config.yaml
model: "image classifier"
dataset: "photos of plants, animals and fungi (iNaturalist)"
train_examples: 155796
image_size: 40
crop_scale_min: 0.7
horizontal_flip: true
translate: 0.12
color_jitter: 0.1
targets: ["species"]
num_classes: 646
arch: "resmlp"
norm: "layernorm"
norm_position: "pre"
activation: "gelu"
mlp_ratio: 4
layer_scale_init: 0.01
parallel_block: false
inner_norm: false
patch_size: [4, 4]
conv_stem: false
layers: 12
width: 256
label_smoothing: 0.2
loss: "binary_cross_entropy"
init: "lecun_normal"
residual_init: "none"
optimizer: "muon"
muon_scale: "match_rms_adamw"
lr: 0.0061
momentum: 0.9
nesterov: true
orthogonalizer: "newton_schulz_5"
adamw_lr_other_params: 0.0011
grad_clip: 5.0
ema_decay: 0.99
steps: 12900
batch_size: 256
epochs: 21.2
lr_schedule: "constant"
warmup_steps: 2580
weight_decay: 0.0
adamw_weight_decay_other_params: 0
Rows from block 5 of a small image classifier, named by matrix and row number. Rows with one number belong to one neuron. Each number is 500 + 25 x the weight over its row's rms, rounded and kept within 0 to 999. All counts start at 0. Numbers have three digits each.
After each neuron's rows are labels from the 100 images, of 14848, where the neuron reaches its highest value: "top examples" is what is common among them; "colour at peak" is the nearest of a few named colours to the mean colour under the peak. Only what is clearly more common there than usual is listed. The data: photos of plants, animals and fungi (iNaturalist).
# fc1: MLP up (model.blocks.5.mlp.fc1.weight, 1024x256), inputs 0-127
# fc2: MLP down (model.blocks.5.mlp.fc2.weight, 256x1024, transposed), outputs 0-127

fc1.105:492455493510488510503497486540528507477466557477474524533503513535486485477515479508486496487481486504497556468501477499486478496504465456520480476476469458493536432488481486495484492511474547536518490524501511475507474474499505513505468493495489544510496502457468520519514493466459466526523505519484485484519506452566484501500467527507528517519498517504456487514534580449479488524519
fc2.105:494470510500554528511503471519516543563476491508513496558481518485488571489515497529497514449456497523491489545492526536495510530447479504500483494511494488529533514501515511503491501507487456534471510480488488459560514514501494500524477516504519538523482459524526481513497483506535484468480494475520443523470490515459540456479504455507488520526487505477483481531502479519507515481492
top examples: class Aves
colour at peak: grey

fc1.109:525478536494479452535481468525536478463499523468461475504515516505518471503521486522492478473480488489461513450541478478484454524533511535460495494509489475507499466479478507514541473576488551532533519497506483508548499476497531507466474546479514523514468478501490508503455512471516493484478455531517512458520447497550481524465537523533516499548498521486488512511505509473490481435556
fc2.109:516496533448501529483486498502509510505451519525501505521495485498501532483519529554513462488487507503486500550503487557471489484471497517470496531514485487517484501494511502481522483500455508482489479468499476503544455523506548528474496509483499507485513500476483524499462469515522515476485449461480467522520485474572487478503457486500497494516525570498481505516517523514479519481467
top examples: class Aves; order Charadriiformes
colour at peak: grey

fc1.362:497485484506489504516524542497488509526550462461491494458479556524455449506499459461457505483494473495539509507461490507532509512471457445461505558481543524500511503484469519532515498476472509507528499488496531479514473510507534472521505472452485502519495501518471511490483480486492539502493453533517456487490499498565527547497517500552507508498499497489510533514510506479498541506490
fc2.362:512514486505471508524493475500490492510514495541506507533487483553532507516509528485457524497500501501455509506517474505516472476516491506519484526493468511503470474503518519460511493544489503499501534508507479477542506462487503530469475540473501493473486525489571452497455530451514489509509527496547482505465489483546512454545499535554500485480510465507513517473479511533515501485513
top examples: phylum Tracheophyta; kingdom Plantae
colour at peak: brown

fc1.542:483515520505503480492523544511503515472550523476518486500521535509446515556519511516526507485485500502535479508529445500501504480474441465489485514516495514532504489526502506459503512522534486556538514460516523496452513495524492510503538497531509511515512524512504472477531516532522472506500495549485518568462518462507520457508489510488466466493482488475492475458508515482517509479521
fc2.542:540482526464463472459499502482504515485558501518482477499478501475491479484497503546481499504479467524495501506513481514580519518516547540473422476520472498503526467477563535459485460510525534494477470521530487499502513497473475517501473503528472463456521500498513509502473451527491524460511480449465484519507530476514471496508522493482515500522503509508487502484538492522477491552524
top examples: order Lepidoptera
colour at peak: pink

fc1.384:541519553504522518468469491477469507514459513509489481515502499521494528527516488530518497529515478495504494453505492490503532481518513483489525504524521465536567489477495486515482502515528508507452497519510477485513495549503512540486440476496481520500451481466520454475474494512528460517471487508513499537497482516509496522482528510543534462472508491496547476489484546511549515464480
fc2.384:487515534486505471539468555491496439447523539488569515514509509492492494500507515532513486467490482494518514522474526507522461504515486500524504478460513513496497494498478493461509488491487506513507507457524543522521478549548449483492514469551484496539496496546499519486533474509484495500497512529494505505507530523457532467486485503531498507489494479533505453538507527453516477501491
top examples: order Charadriiformes
colour at peak: pink

fc1.399:476525487472468541454554538454501520476502485498557493542497510476494512487507483569493511483496534498509523489491498513503518462483536484483512483536487473530493488479477493507458466545473510481524514504467483490460491527500521538486491505493505494489550523562540553549462493506538517517516457504533458499505498507459507527528486506486520514447508535498484509474521462504459502444525
fc2.399:431491526471527476522508512510482471495475494465472457495537442507488530511480446504482464475519489512483509502494482517512507475508508478486524495509443481522461493498548504534516493493487484472489479522505567446543513508490530514483504501476501492521516495453439491512489482505492492469516555482515540496516518513540477525463468474511510489510460478507484447511524500522473491524491
top examples: phylum Chordata; class Aves; order Charadriiformes
colour at peak: grey

fc1.115:514519518522488454521526504454503530512488502483500478497460530510545486498524475527506446492491529515490441536479515478482506481485507525531500503505532503485475529492490541470544539533483527482502465507567523488462514484517483465482465467526475525502506474499546452495514491498503510498518527524477539502494460490522479482533475532530490510464509532474530510504491509496522472487465
fc2.115:499505499496510477517473508489516552533541513491494508476509517501500514518486497509531498507501511480494480514510456518535503494476494531562510469541494493494526503494513480481500477504485484528498482537536490484506543502519486464456462506504503513492488490469478489519507469478558516532518548436522486496486527484483485514483462479516495488504519554513463496558508458502484500505531
top examples: order Charadriiformes
colour at peak: pink; white

fc1.225:462463512504425499490508513541491486466533473486461479515499491473478486470503521522512473516493503501478435510494472510538537492510496493521509515473490567510470492520508503466492570524513469481472510505488462483454521460512535522476484509539452487501523504566488497489544491496505465493448526551541508469491514494499490556529503468527564497539488528537477504494486488498484497525523
fc2.225:499483495499503458481558496465493491509545469500494468530514494474498528515518517465491562475486497517485499455531534476506495480452485536501489534501519508510482503499491476490552503528523498513496516476469522530468548518510503510510511537486520519521517521461507477482491503545514411525539539539470481485483496530515515466458488515544489474476499489494498471470527521494480501482533
top examples: phylum Chordata; class Aves
colour at peak: black

fc1.123:537514490492509494484486508499531511485488490525484512496480512506496479545471508504476467523496510450495493580426542499521516487517477495486501526455519483467521509511499510465502461495524521507478518459408465548474512522536505485504522468550478485509491483492497526501483519487482499518524505538511470501475488479495484495518524512501492530533502514516483488493483455506509468536473
fc2.123:479496535542506492493532499509552453555486504465510542463509495507494465473573490534499476473536462494516499488478496512513505466464499506499524497496464523520492444562454457508501545487538481538474492462463527519487491498532514475512486507501469513496493524438477529488495501489493501464489472495498465522498525483532535476502520466523481544455534495491491534514466470519504547484487
top examples: order Lepidoptera
colour at peak: pink

fc1.39:446526474511515547517486485541532508429480503508529457493533462525502464510530507494490444501486492492523516492497519519503528488454517494449537501490515539469484485470471496462507496529512519492506473575525484511531525487535522490500498464485511496513464484515508532501485519534488477524496502502499472484480511491514500493481510514539502508512543458485521503563515535501510540478497
fc2.39:533516489543437484482483479533467497488493468479479490522546490473499505485513526519562494457535497459472489501505524513472464471441503493544477502512484511529520512499470470493507496454460480504509507518474509483496489556481510503485478512504468495491493501477476470492511515514507513459445529494460501480564480467479504484473468525510525519466504562497450495546504550495515521517434
top examples: phylum Arthropoda; class Insecta; order Coleoptera
colour at peak: brown

fc1.552:491495510481496462522492484483498488516512462534449549480488538500543512480503526523520482473490525517491549534485476535470515505506486494467517553484502517518482479449444547466501517496505488448511484435503541483524538486505504503518469512483481494490518478505504432489496547533567528500485474522513494531507492460515495510495515505512547513521514536523507487447478468496515513460478
fc2.552:481508498500489589525499532496475455509498507469522493523529539521529528470480493482452525441492484508493464489516490513486464510508528492485484498495476480521515526519502505531514534493493539492521480476465541538495544515489485497483499519486506451514483529479520516521506507495479551518473480525500518524450540487476522471508512490486507569564514498498497504484444490496510514517466
top examples: phylum Tracheophyta; kingdom Plantae
colour at peak: brown; black

fc1.595:464482486478536528481546495523518510449518498474514474505565524519500499493501505550467548499514516496474511499477467483467465493511518522518526485498547482486499466519494453522480527479472519484499521505501467491515544512543497518501517540524497471529504495489519492493506524508511465455505488523522513495552526512518496562507480480534522491572469476501461496501496496512512511518468
fc2.595:529500521486462504537498502509523487530514523493493519502432471521512452516477552506495508504508509501525476495516536528493501493431538532485502495464497506489502463461469516502494489494497490525453470459474501463560489529484450502460530513510518489500537505473475515518468482546478517479472508493508477491522498503505506511493501518487487538498505549474554491518521520503501480492473
top examples: order Anseriformes; family: Anatidae
colour at peak: brown

fc1.485:465540601515503488495481500519519521494469486482511534486479542490524503463509490539476459463512477482485517507467534523491517495511497497487456506480510508500520500540479528525480547504451544462471499515480514497502467538499522513477459500503487492490509524497526458515510535493487533462481468498508471508513537467499503509500551516497481530496494488509495509484507532477540497569514
fc2.485:486489485502490517486469514512480478525461505532496539513507551533512519510490489463525519504501486543528496533461519459526470493517502512445501517480522467478545506509520453515489508462529488490518489519538499538486487525477482544525536508478512520529532534528496508496539540464565517468463502520518537539494496502477518529518462469486485513499502489457474502501468519513535504479481
top examples: order Lepidoptera
colour at peak: brown

fc1.153:497527500500490493531508496479488492498492445528482514520511523495487491517507507518500490485517529538541513476484469489525476469495530478509486498498468512455540521492500522501504470475492461475476524494488506470500523496502527528492502483523512459537484508509440496532532520510529510485523529456497519482512479466482467536494507478499490477518500445495518489516492522510522532449477
fc2.153:509496543430537502486479497537505507511473465460484512521500501504503472488499479516517517475528556478511539508547500496524484504534482560535549525464477485503461475520468486509464521500490474498483508515500498528463521511488473511516488503507489497523485497499459477460510516542522494519557555524498518498504547509498504516485537491535518563536547482492499501503510475475463498481547
top examples: order Anseriformes; family: Anatidae
colour at peak: grey

fc1.335:495498474505487471487473493496521490534493519535483503457468533488492529476481488535463505500504530468511528460500484529499499529557487534540499527462529482482499471499510516499495515540485479512513562501536558451476516491530504472525453506529463514530465506500490500513452522479506494526527562483440494482501525472514546517517520473522518504495494472487527506470491518512491443490505
fc2.335:489489501502545495538470499496495504473505514475449513535500511527485482515514517500490496509542461536457487479517511523524470446507543489527549491490513477457507499499485501499522535532479532503463527509497486528506485556496492529466452498498515443521488451489486482477518485469475475467480470468534533478490481491506461495535519544474498472505552502573500503477498491472508479498494
top examples: phylum Tracheophyta; kingdom Plantae
colour at peak: pink

fc1.101:474522511528479544502518529464515501533497517529520540497529464474477464499492475507537512479518472452476458492498505517536471532510516489479509493462509550452525490507500539525490566515506527499489504487487531483493521499524506513523498509535506514496490457488462539483497482495503422493503491487506487507473487491520517520466449508496555532490485482505469490495477535524467502475480
fc2.101:464490486546535489514519485505516452461442552492498517477460536529493545513529494527504535516554479485525506492491513513488456497507518499542482484512494481504450470522469545505488511474505470483562479508492526476475524504497505514506498544495482531496480515517492500453485513474488540508572473488454526537501494518496489480499444502504498515520489538485525516545497466535547498509471
top examples: phylum Chordata; class Aves; order Charadriiformes
colour at peak: grey

fc1.246:510498491471504441516521496517528485532546504448519531517497501488508474485460496490496512510495518506469465496540523515525492474485528514510462512480519504522481491506517482476454511534498500511511476507521473506504515512494493481535523502485557492528519500517510509480489496439537492508472525506480523490477475520480477463545461513536540497504436486501539486494523532507502546537493
fc2.246:479517552447478493523526502477526532487586500502478495470530525551466462489470510509536484491434496504498521510475485472489439474456486508505494499467534474521482481499511522481459504478489489506525535521498504486522477506476527490481481504504469481520528495518516487537517526487497489512529528508519529506524489519488538534456494466489505525477474483485511504484528464515467530480535
top examples: order Pelecaniformes
colour at peak: pink; white

fc1.594:463509512517474516479460490463478506469544500528495520511485505483484491479489521507482503519499537526476495491499536480506500510500466500519492519514485522503501488531462489528459479481488536518476455510486540508493494550532494478469484498504504504484480513492516471532518469531533522525488527501467523533472512519495534434481465453496487525497496519515499498512493506580499448474493
fc2.594:480491490505529481536550474470521472518551493559485483528487485533504504496506500451443485526475505523511504513519500547490468535523492462495499448471534513523523478552481496504525513472518504495481512489474550509525502498508486491487495473493476519464540495477491512472495504502452502498479495422540473536486561481515499488535520509508526523514507515504495506491509506525529526495535
top examples: class Insecta; phylum Arthropoda; order Lepidoptera
colour at peak: orange

fc1.215:502494477506512548481495489535513453498485484493485501522477480543489529474491485485551540529485497510462543532485511536518520491518528525465478532492567473441528478483482488491540488508495540499545488472447504518443500506468477472526507496517503506489487529523510445489505517535498456480482534490506466513502511532499497504461521484470483506480521484494523485506442487449534517480482
fc2.215:504482523486472480536455532503476455522468490481482524460502516510485490504514503500505469493528507512542538458491521494515499497475491511506535488509488495577519475488482467482481526528471495535518507492484503501517487426521467534535455468518500482501536492475442481486533484479499476456523480492532468479512520508508523514523489505506516551485501573497516508484502515459523491507550
top examples: order Anseriformes; family: Anatidae; order: Charadriiformes
colour at peak: grey

fc1.150:537506476518510523470561490499510507477516519515487517517524445544501446466504488480536486528510507508534525486465431522500506506530525509520481538462487464538528528476467513451504492495489527543495497530479453454532473513488508449508493478496501483490462529534512502508541497523522528523491480487513468508492477472518506488519511513438523458488497456523537488496483511455551492493493
fc2.150:483534458496499537505452548484508471465480475467480521487477489496496498494480531517504513487507481488515505544505519480477476517488450503496453484481479519518487484507486508498495495430553505524478499467486505539495490482481494525536522496455543482504534497535516474491477470516519460477511499469462577486469506553500486516468523491542488524522513518447485491494489472509487458448509
top examples: phylum Arthropoda; class Insecta
colour at peak: pink

fc1.19:499535450500485496517511521482515522499470495456470514510520506515469502450499483533485506505481451488508499464523485507492447493499483537513479470566518538543517507495504488487500503491497517453491500472503533548517562470527552545535524471506495507493521482484514491462499493514503467516502509500468549470461487489529474490498490509513467499501513506506546485510501512521465504490490
fc2.19:493513498515522521533488507486480529453504506521489503504497518490549488533531508505493528489514510494511520491527467507480513542484501502504501459523462519540496467497492509457518532469521479478492537483545535498485492546462489462477501503495546443508518536484452475532528528475504486491515498488495484544503493532493507509504503527492522526509493544555491496483489534547473470486467
top examples: order Lepidoptera
colour at peak: pink

fc1.268:498527510502497511517505499502464500496465528521524544512510541543507516492493468514529521499509518527485488455465532491542493510537501481507444502464482455490480472546522529529523533504522540483490564482495469498460500518446525521481511507473476521521489529472491491507505475458493488490522504508519489549522501478504481486462516531533496518522492498514463480484530527481483509517524
fc2.268:493478470495519489458478492509502496521536488504492509537464517480543521517506526512495459469501507471517551549491477531470454512506516498491500476467538523474529499511539500510487493519493489514442481474504502472486500496505479488482524481508489500468493508519483498497457483514504567474487504513476502458495492500516507478506504473449532498534529529490521516509553483517478467530534
top examples: order Charadriiformes
colour at peak: grey

fc1.392:526510517484550520515475496515518518517531495511556492486485524545533475520498495540507528503521497485496484479482528518500465469529495485452502488518540467436469453473475441479504487487475541497524450490481523489473470486508468511506462487493457535520478513468514509477487468501519458495517487517536495504488477508470512528467483513535507529506520484512501498506503503523500535471515
fc2.392:503506512452480507489539488495518491493480522546497488467521510477508527493505486490517488469454447472507486488495534482513488490485506519507483510485489490513489497513484526536527469482481490501545492515472468514541514513469490579465483527513543527524478587485478496510508475499485528455467477518483505513516518506524496449535489498502466500519512473478522482497474524506505479476508
top examples: order Passeriformes
colour at peak: brown

fc1.404:480506524529487492510443485489507472497491498484547501492501499549527482500499439514504525546493540484508541470549463462507474468516526477485488511498469501464478495501481495475467500526490462491518544476525491494477487533537481536521473505489480484511451475529513479467464506496503512520433497514468470493542506529492526493488509524520495490541515503485492538500500510500494516469508
fc2.404:518517512539498521494489516528492476531484539507497545507470513507504486502488497478517495523469514565487511519506502516487515512496483481489480502509491484514472503476457540498484514487505510567477482480450517510541475492518496516508481469534515468503523546477515453494513509484534508480523515540506490472491481490499511480483492472530502493499531500476488474526519459459474479469463
top examples: order Passeriformes
colour at peak: brown

fc1.764:470535469513504537540479484505506452517490522478520501487515520460457562499457519474508493495502510545503518531492492499537510500460505547459518533503496452560516460502509505495515534536481511541508523496475513487536504525497514486478486456500498566496474525516461503465526480527467496490472483540495486509494480466528472423540489530567491480504524486446515508512532481458485498480454
fc2.764:485565528519478489511494492473494520485517483528453456466504562499492531515493490494473519520514489482466520506519519511517545474505445519494459457503489480510522475470477512533467463487483513543492474471486461481500494522562483517508489509499474519481524538566547470509513449533500488483504512468510527540470506477467510493515531484472494472519486511488459509513501478509497551539531
top examples: phylum Arthropoda; class Insecta
colour at peak: pink

fc1.567:473455529479487496541505485455500504532511511502514530487493473451478477531499490483462479505516491521497498528469461516496473488515521535493486498458552524511522455471474445526510501513512497484503540502499540504463514492557519557507525518506481454476480505483502497521492521511484460455497505463500501493465499545510473493493519498538498488512496521502489519510494502488528560511489
fc2.567:510491535483550492508507531500508489503500530492473513517471510535491490539510479482482519494468528502460467529518452534430495482517509464522438516512482521496468470558525489497471530544477516510470434511506513479560482546436492501488541501492484517508483538491487528486492495504508553522466470540499464493533468506490498529460500546512494492489487466518488537501502501507461510449485
top examples: order Lepidoptera; family: Nymphalidae
colour at peak: brown

fc1.104:504485510485472506481528463482467470495476497490546477499554475538472541472514468530491495562480476525492520502461512527527496471506496485480486482454527502468483495504509486542538516531475513491522502469479536496503487513523510553501486499504528504509478512497492488517532489430516515519473500459504483484505486501467534501503551484496542520470463526493477482479498528489482472507513
fc2.104:531472529552530514478485476505514478442512499511477545481501484502499487486512498504480484500482543468464470461506477484516502474477473546502493520521509527496519500495521511485497493500455462493485515507457527497454526493496465516467469528505434497524472514454466494537475508493513474497503509507507486498489557481542518445507512509491513497465476499478526547495523480500452515488509
top examples: phylum Chordata; class Aves
colour at peak: grey

fc1.358:518493510466484532477458537529461513490470478498492547498485486498460524490536532473501475530541525539515521478508529502502520503460464526519482516479537486466498506496468481514520477544508503525516519495538503530507473519464461512505481504496500486512476470493479532474473465502505496505494522513480487509513529521501517468515503551490475532484511492512529479515488480515501529506519
fc2.358:532511484495517510429518504477547528515547541495509497482510494481464520521480513522506550453461482466505499497558495485477482518491504510518497509532452484479509476511537513471463488540519501483509497475514496493512525509493505431483552538497509517493501523480518466451504500499458488515512487554507471532515501477482520490515535523496541549482557503549493492499492524495535493515492
top examples: order Odonata
colour at peak: grey

fc1.110:529497463504507494460558529487515514516482477534561516542462509525485521494480531494518511533509471493486522522494501483525512479502495484507471476507466480490463513490503474461515507471505483510497466487481503531500494531529497491487538484483505468475482503490497503481501505505471495518541468497517494533543504495540494519461506497495537513520472521548486511486493490470492504525453
fc2.110:488466536508475458521490500477512506523501505482486552529508497534538475454505511492500553512503527498486486512483523498499515496445498488536511470508536477528491505554517510496490529505493489507520484471513509531484502482495481470503498532464471531518502475486497468505463475522531552480468536526489467470489501478489501510513479479527517482478484499507525498505497487541471493478527
top examples: order Coleoptera
colour at peak: brown

fc1.530:489464464522520487502533487477467509502548462450456519483491506542479534547522499503484538468523455531517516470490499507501474493495527461505492520495497495502502501509489492521529504457526542489468503463487499503486453453461513490436484513461462495466486508498476469488514480499473467488532500483528479491513485473501460492473483525456483575500493492473517511498505531509560507514470
fc2.530:565504448492446462475513522481501495458513504538513473440516522517493446531450542534505538517498509478486506523515475535481472513485491523488481484524484516484527504492500478470473476529448492442493568523495456497456550494476505514503532488491520563488489504537507557486554465485496509496470501521492537517527485508498505478488499468469538496525490514472495477528554478526476530533497
top examples: order Odonata
colour at peak: grey

fc1.70:521500495461477578527547481479493507475491528515539488500565511494533505492559464505495494502477526510446506514485523505482524489470493514500532532468477489537507504502499487529503475510462488479507482487508508484500492531506500522490502518476488481521469463531517507501492482469476489530488462508480505502493519525463483475506491537525466487550498472538555488480470539514515512542482
fc2.70:508564523542548491499474516541474536544520472499513515486516478509480474486520506528464535513504473510470479491464496495467500483549502522502497490526513510528473505464518447493500482523480490509483467491490506477513497523467516495476499508514502455519590478507470531496497523485524490523516509519492539522446480504517503499480513492484561478528495483506475476488544489444481448522530
top examples: phylum Chordata; class Aves; order Charadriiformes
colour at peak: grey

fc1.642:503468524487516506489516505489493500520477510497500484472527496536497452508474500498483531501494523415486508537496531477483484497494531523546501518504539458470519492466530536523503467534482459503511508568512460484449462501502519504486494512517487471535470491525503517523488446509510471492529490520505510508514475497503495525505533482524459509479523476524477474532486487457497514533482
fc2.642:476494512503507484519528479476529521479479472543475560505474450492528465522547514481480500492514472490500519516578485495483515515494490532502520497494531516526492493476498502506509507465458507468519477507479552551540478522497477519490493495452513449488494470485514526506505501515471527514503473533504492480467466460508483458467467548497504535474475511531494452528460503499498487476484
top examples: class Mammalia
colour at peak: grey

fc1.125:488523512461492503512508482510475507510498479485521529525524489502476509467504462498520487481485488472494460499504496524499503497488514479544447522533495475499434527516512505541517514490490501514522495540519533464509468500528525539546479511534513466496542503457484490468535518490500539519478497530481498525570505492514493508527507462512520524501509506524486538493515507489486525496498
fc2.125:506498485513481493463499509447543493494477483508508488520542485510555505518479537535498500478530451450515496498540517513539474540507512471531541438505476489533536506511528515484500502489504489512473486478535508498551479490495504519532547498472494496527504478538523517496539566505524461502517515520468499495463484476500495489505481523538524509461488484532479504513525489503476456503504
top examples: order Passeriformes
colour at peak: brown

fc1.331:498453520500481525530492467501498528506487484433492548533484456478509452484511477508494497520524512481498459448534499485493516485520523518505506515553494434496528508511461475485511475519522483541491494527470527456524495541488478498540459522539518512510488524482468482510500489477501523506442505473546462510487495446498515483489474462477505494532515526529535537496497481448538494504521
fc2.331:523526479500516517522523511510485506463457498502484486515476529479525475523528526507538509500508501463482496523524531516522487501513463484509499513475519511495493538493538503457463490502477518508499534533539477498453481470535540488513473478481495490518492494482507511516479466529561537501522518520462527497507462511538489467506509527454548482540482478526450545463493535479506511528524
top examples: phylum Chordata; class Aves; order Charadriiformes
colour at peak: brown

fc1.722:520535517418521519491500466449525511506483550498515502478534476533464521486510492505478508522464488512510518489464502501477488562477514521468486521506445480515498498492522504515491502491509569478496493520482491496480545513493470510484504493460492487499529508496467518471464461506560520503575525529508469520506521479490513523525476470526503471491484510528540465501526507488541477500522
fc2.722:485494543552436535503512501530453530482513521496472430529513496480544498504491516523510471488483542491466515486507543529524537527470500505500541464530550491489543496463459489490503494477529487492523475467515488487496518501511532466492494505523536503457532505500519476552491529550456512481478470505475510482510536488539505464493495522535509508522553487467502496486513522474519498541497
top examples: kingdom Plantae; phylum Tracheophyta; class Magnoliopsida
colour at peak: brown

fc1.753:516475533486524469526497508501465493502475545523513557506469448493519536521491530498511482499488488483480516470486522515522513428465472567517498514533507479461495509551498473507477524477476531501523500473525583500506503498494499515516533432502471461540511487507515485488498510500484482507510521502529499512477534504504514456459491498496509510476506473511480491493515470492515544517506
fc2.753:510547464508518517495479517495468503514515480519452443522490494496493479529496511476452505502478498531535483512512503499487483517517488477485503501515472496520479489472501474531479494528501484466480513517487470506542515500527465506473564552459510510490517504519484485475496500530495495524478477547526464469520524500463523497474513516529497519464512508490500491490512503482501473474505
top examples: phylum Arthropoda; class Insecta; order Lepidoptera
colour at peak: yellow

fc1.360:521465508491477496549476545527540473520517498526508489478419513519476486509480473470496524493508531514533527457473499516494491499525494510520455513515489477480528491525484499506508504477473508484499528490507508499443503521501508538454446515513489550487494541488445486487490476482477490494483483503530509481539502479495453533561479499500482476466474468508519562520558515505515491502466
fc2.360:486501525451507500518525513524521491477521498515488490495509508446480504559488514487515472518545545488493480484480539506502516530555472525487487499464485511504531497499479492494504490492529515487469488469484541573518501507480473537523493490488472471532514481482513478480506492471508506535496553478492526537522464484478492467554497498463532496512525483531489527506509492515542469513446
top examples: phylum Arthropoda; class Insecta
colour at peak: brown

fc1.117:512470464469506495498530505506486522482529473503476533475498518550484520512497453492488484474557494451503537519462496486485525514517484501524545548468497518495505494478512517495512505488521498544539482495499547519487499446558501475494516491507473484504449539496488503517576469555508531498479504532518495448522515498490497532497512500551513428519461478472499522525495523463511496516471
fc2.117:469483547549523530484564496491501514493537498486531512521470496442527528480473530509495518474532516519512462523512486508532490517511526523522528495506513501514485476519516481468563474515511532534504521506524547499491495487507483526439530492466488505520487504486561479510538457524515510506477459487496524478521509458523476490534545473489527527502519472523538533485445528488463464482520
top examples: phylum Tracheophyta; kingdom Plantae
colour at peak: brown

fc1.76:488496525437478500495492492518497504503505520497491480529491525493501502477516433530543522462511516527504553510515471484510482542448552535552534493504491513499495448515513512535524528548503454509508499503484516551470483476486491483495454485524469495478471506499514481511483475474481504545479483503488498459508524485510507508478493472522486506503517547514508530463492481521496513559465
fc2.76:519531503460505468500530494487513495503518491512432493473457492532519450482539527503474506468472485549529506533490506508488492490484483544513523509482508481535464504506524499493533497490522487502508434467502482488544501532500460532515535496467527470535458484476487472504478540499437431473508494522492509520518452489517497524519521481502512472502478535455499492507502501501523520498476
top examples: phylum Arthropoda; class Insecta
colour at peak: brown

fc1.533:495521506466499470484507522519492502515438537521478521555525488490540531507488530529517534478539471489483497501496509502485496520548543560485503546474501519515533488447544500486490515486521522490489517473496506522475477463523514460465550521525483491516484542464454473500516480496525479500515496525494473509522513489480552524481527485472526500494488532516476498517463480525524497493476
fc2.533:482491527493494511503504490465494540501517548513486505478459519482481514491547523496507513478522530523487526504503494492505528487479446463467474478504516487446465498500532508543513500523512504475494436473481500530508449505501433515512474478475478460450543492518482449455469559521495504485532499506474504485523537509525473536500527492517501509492477520528488517489526520490512525516468
top examples: order Coleoptera; text has "beetle"; family: Coccinellidae
colour at peak: brown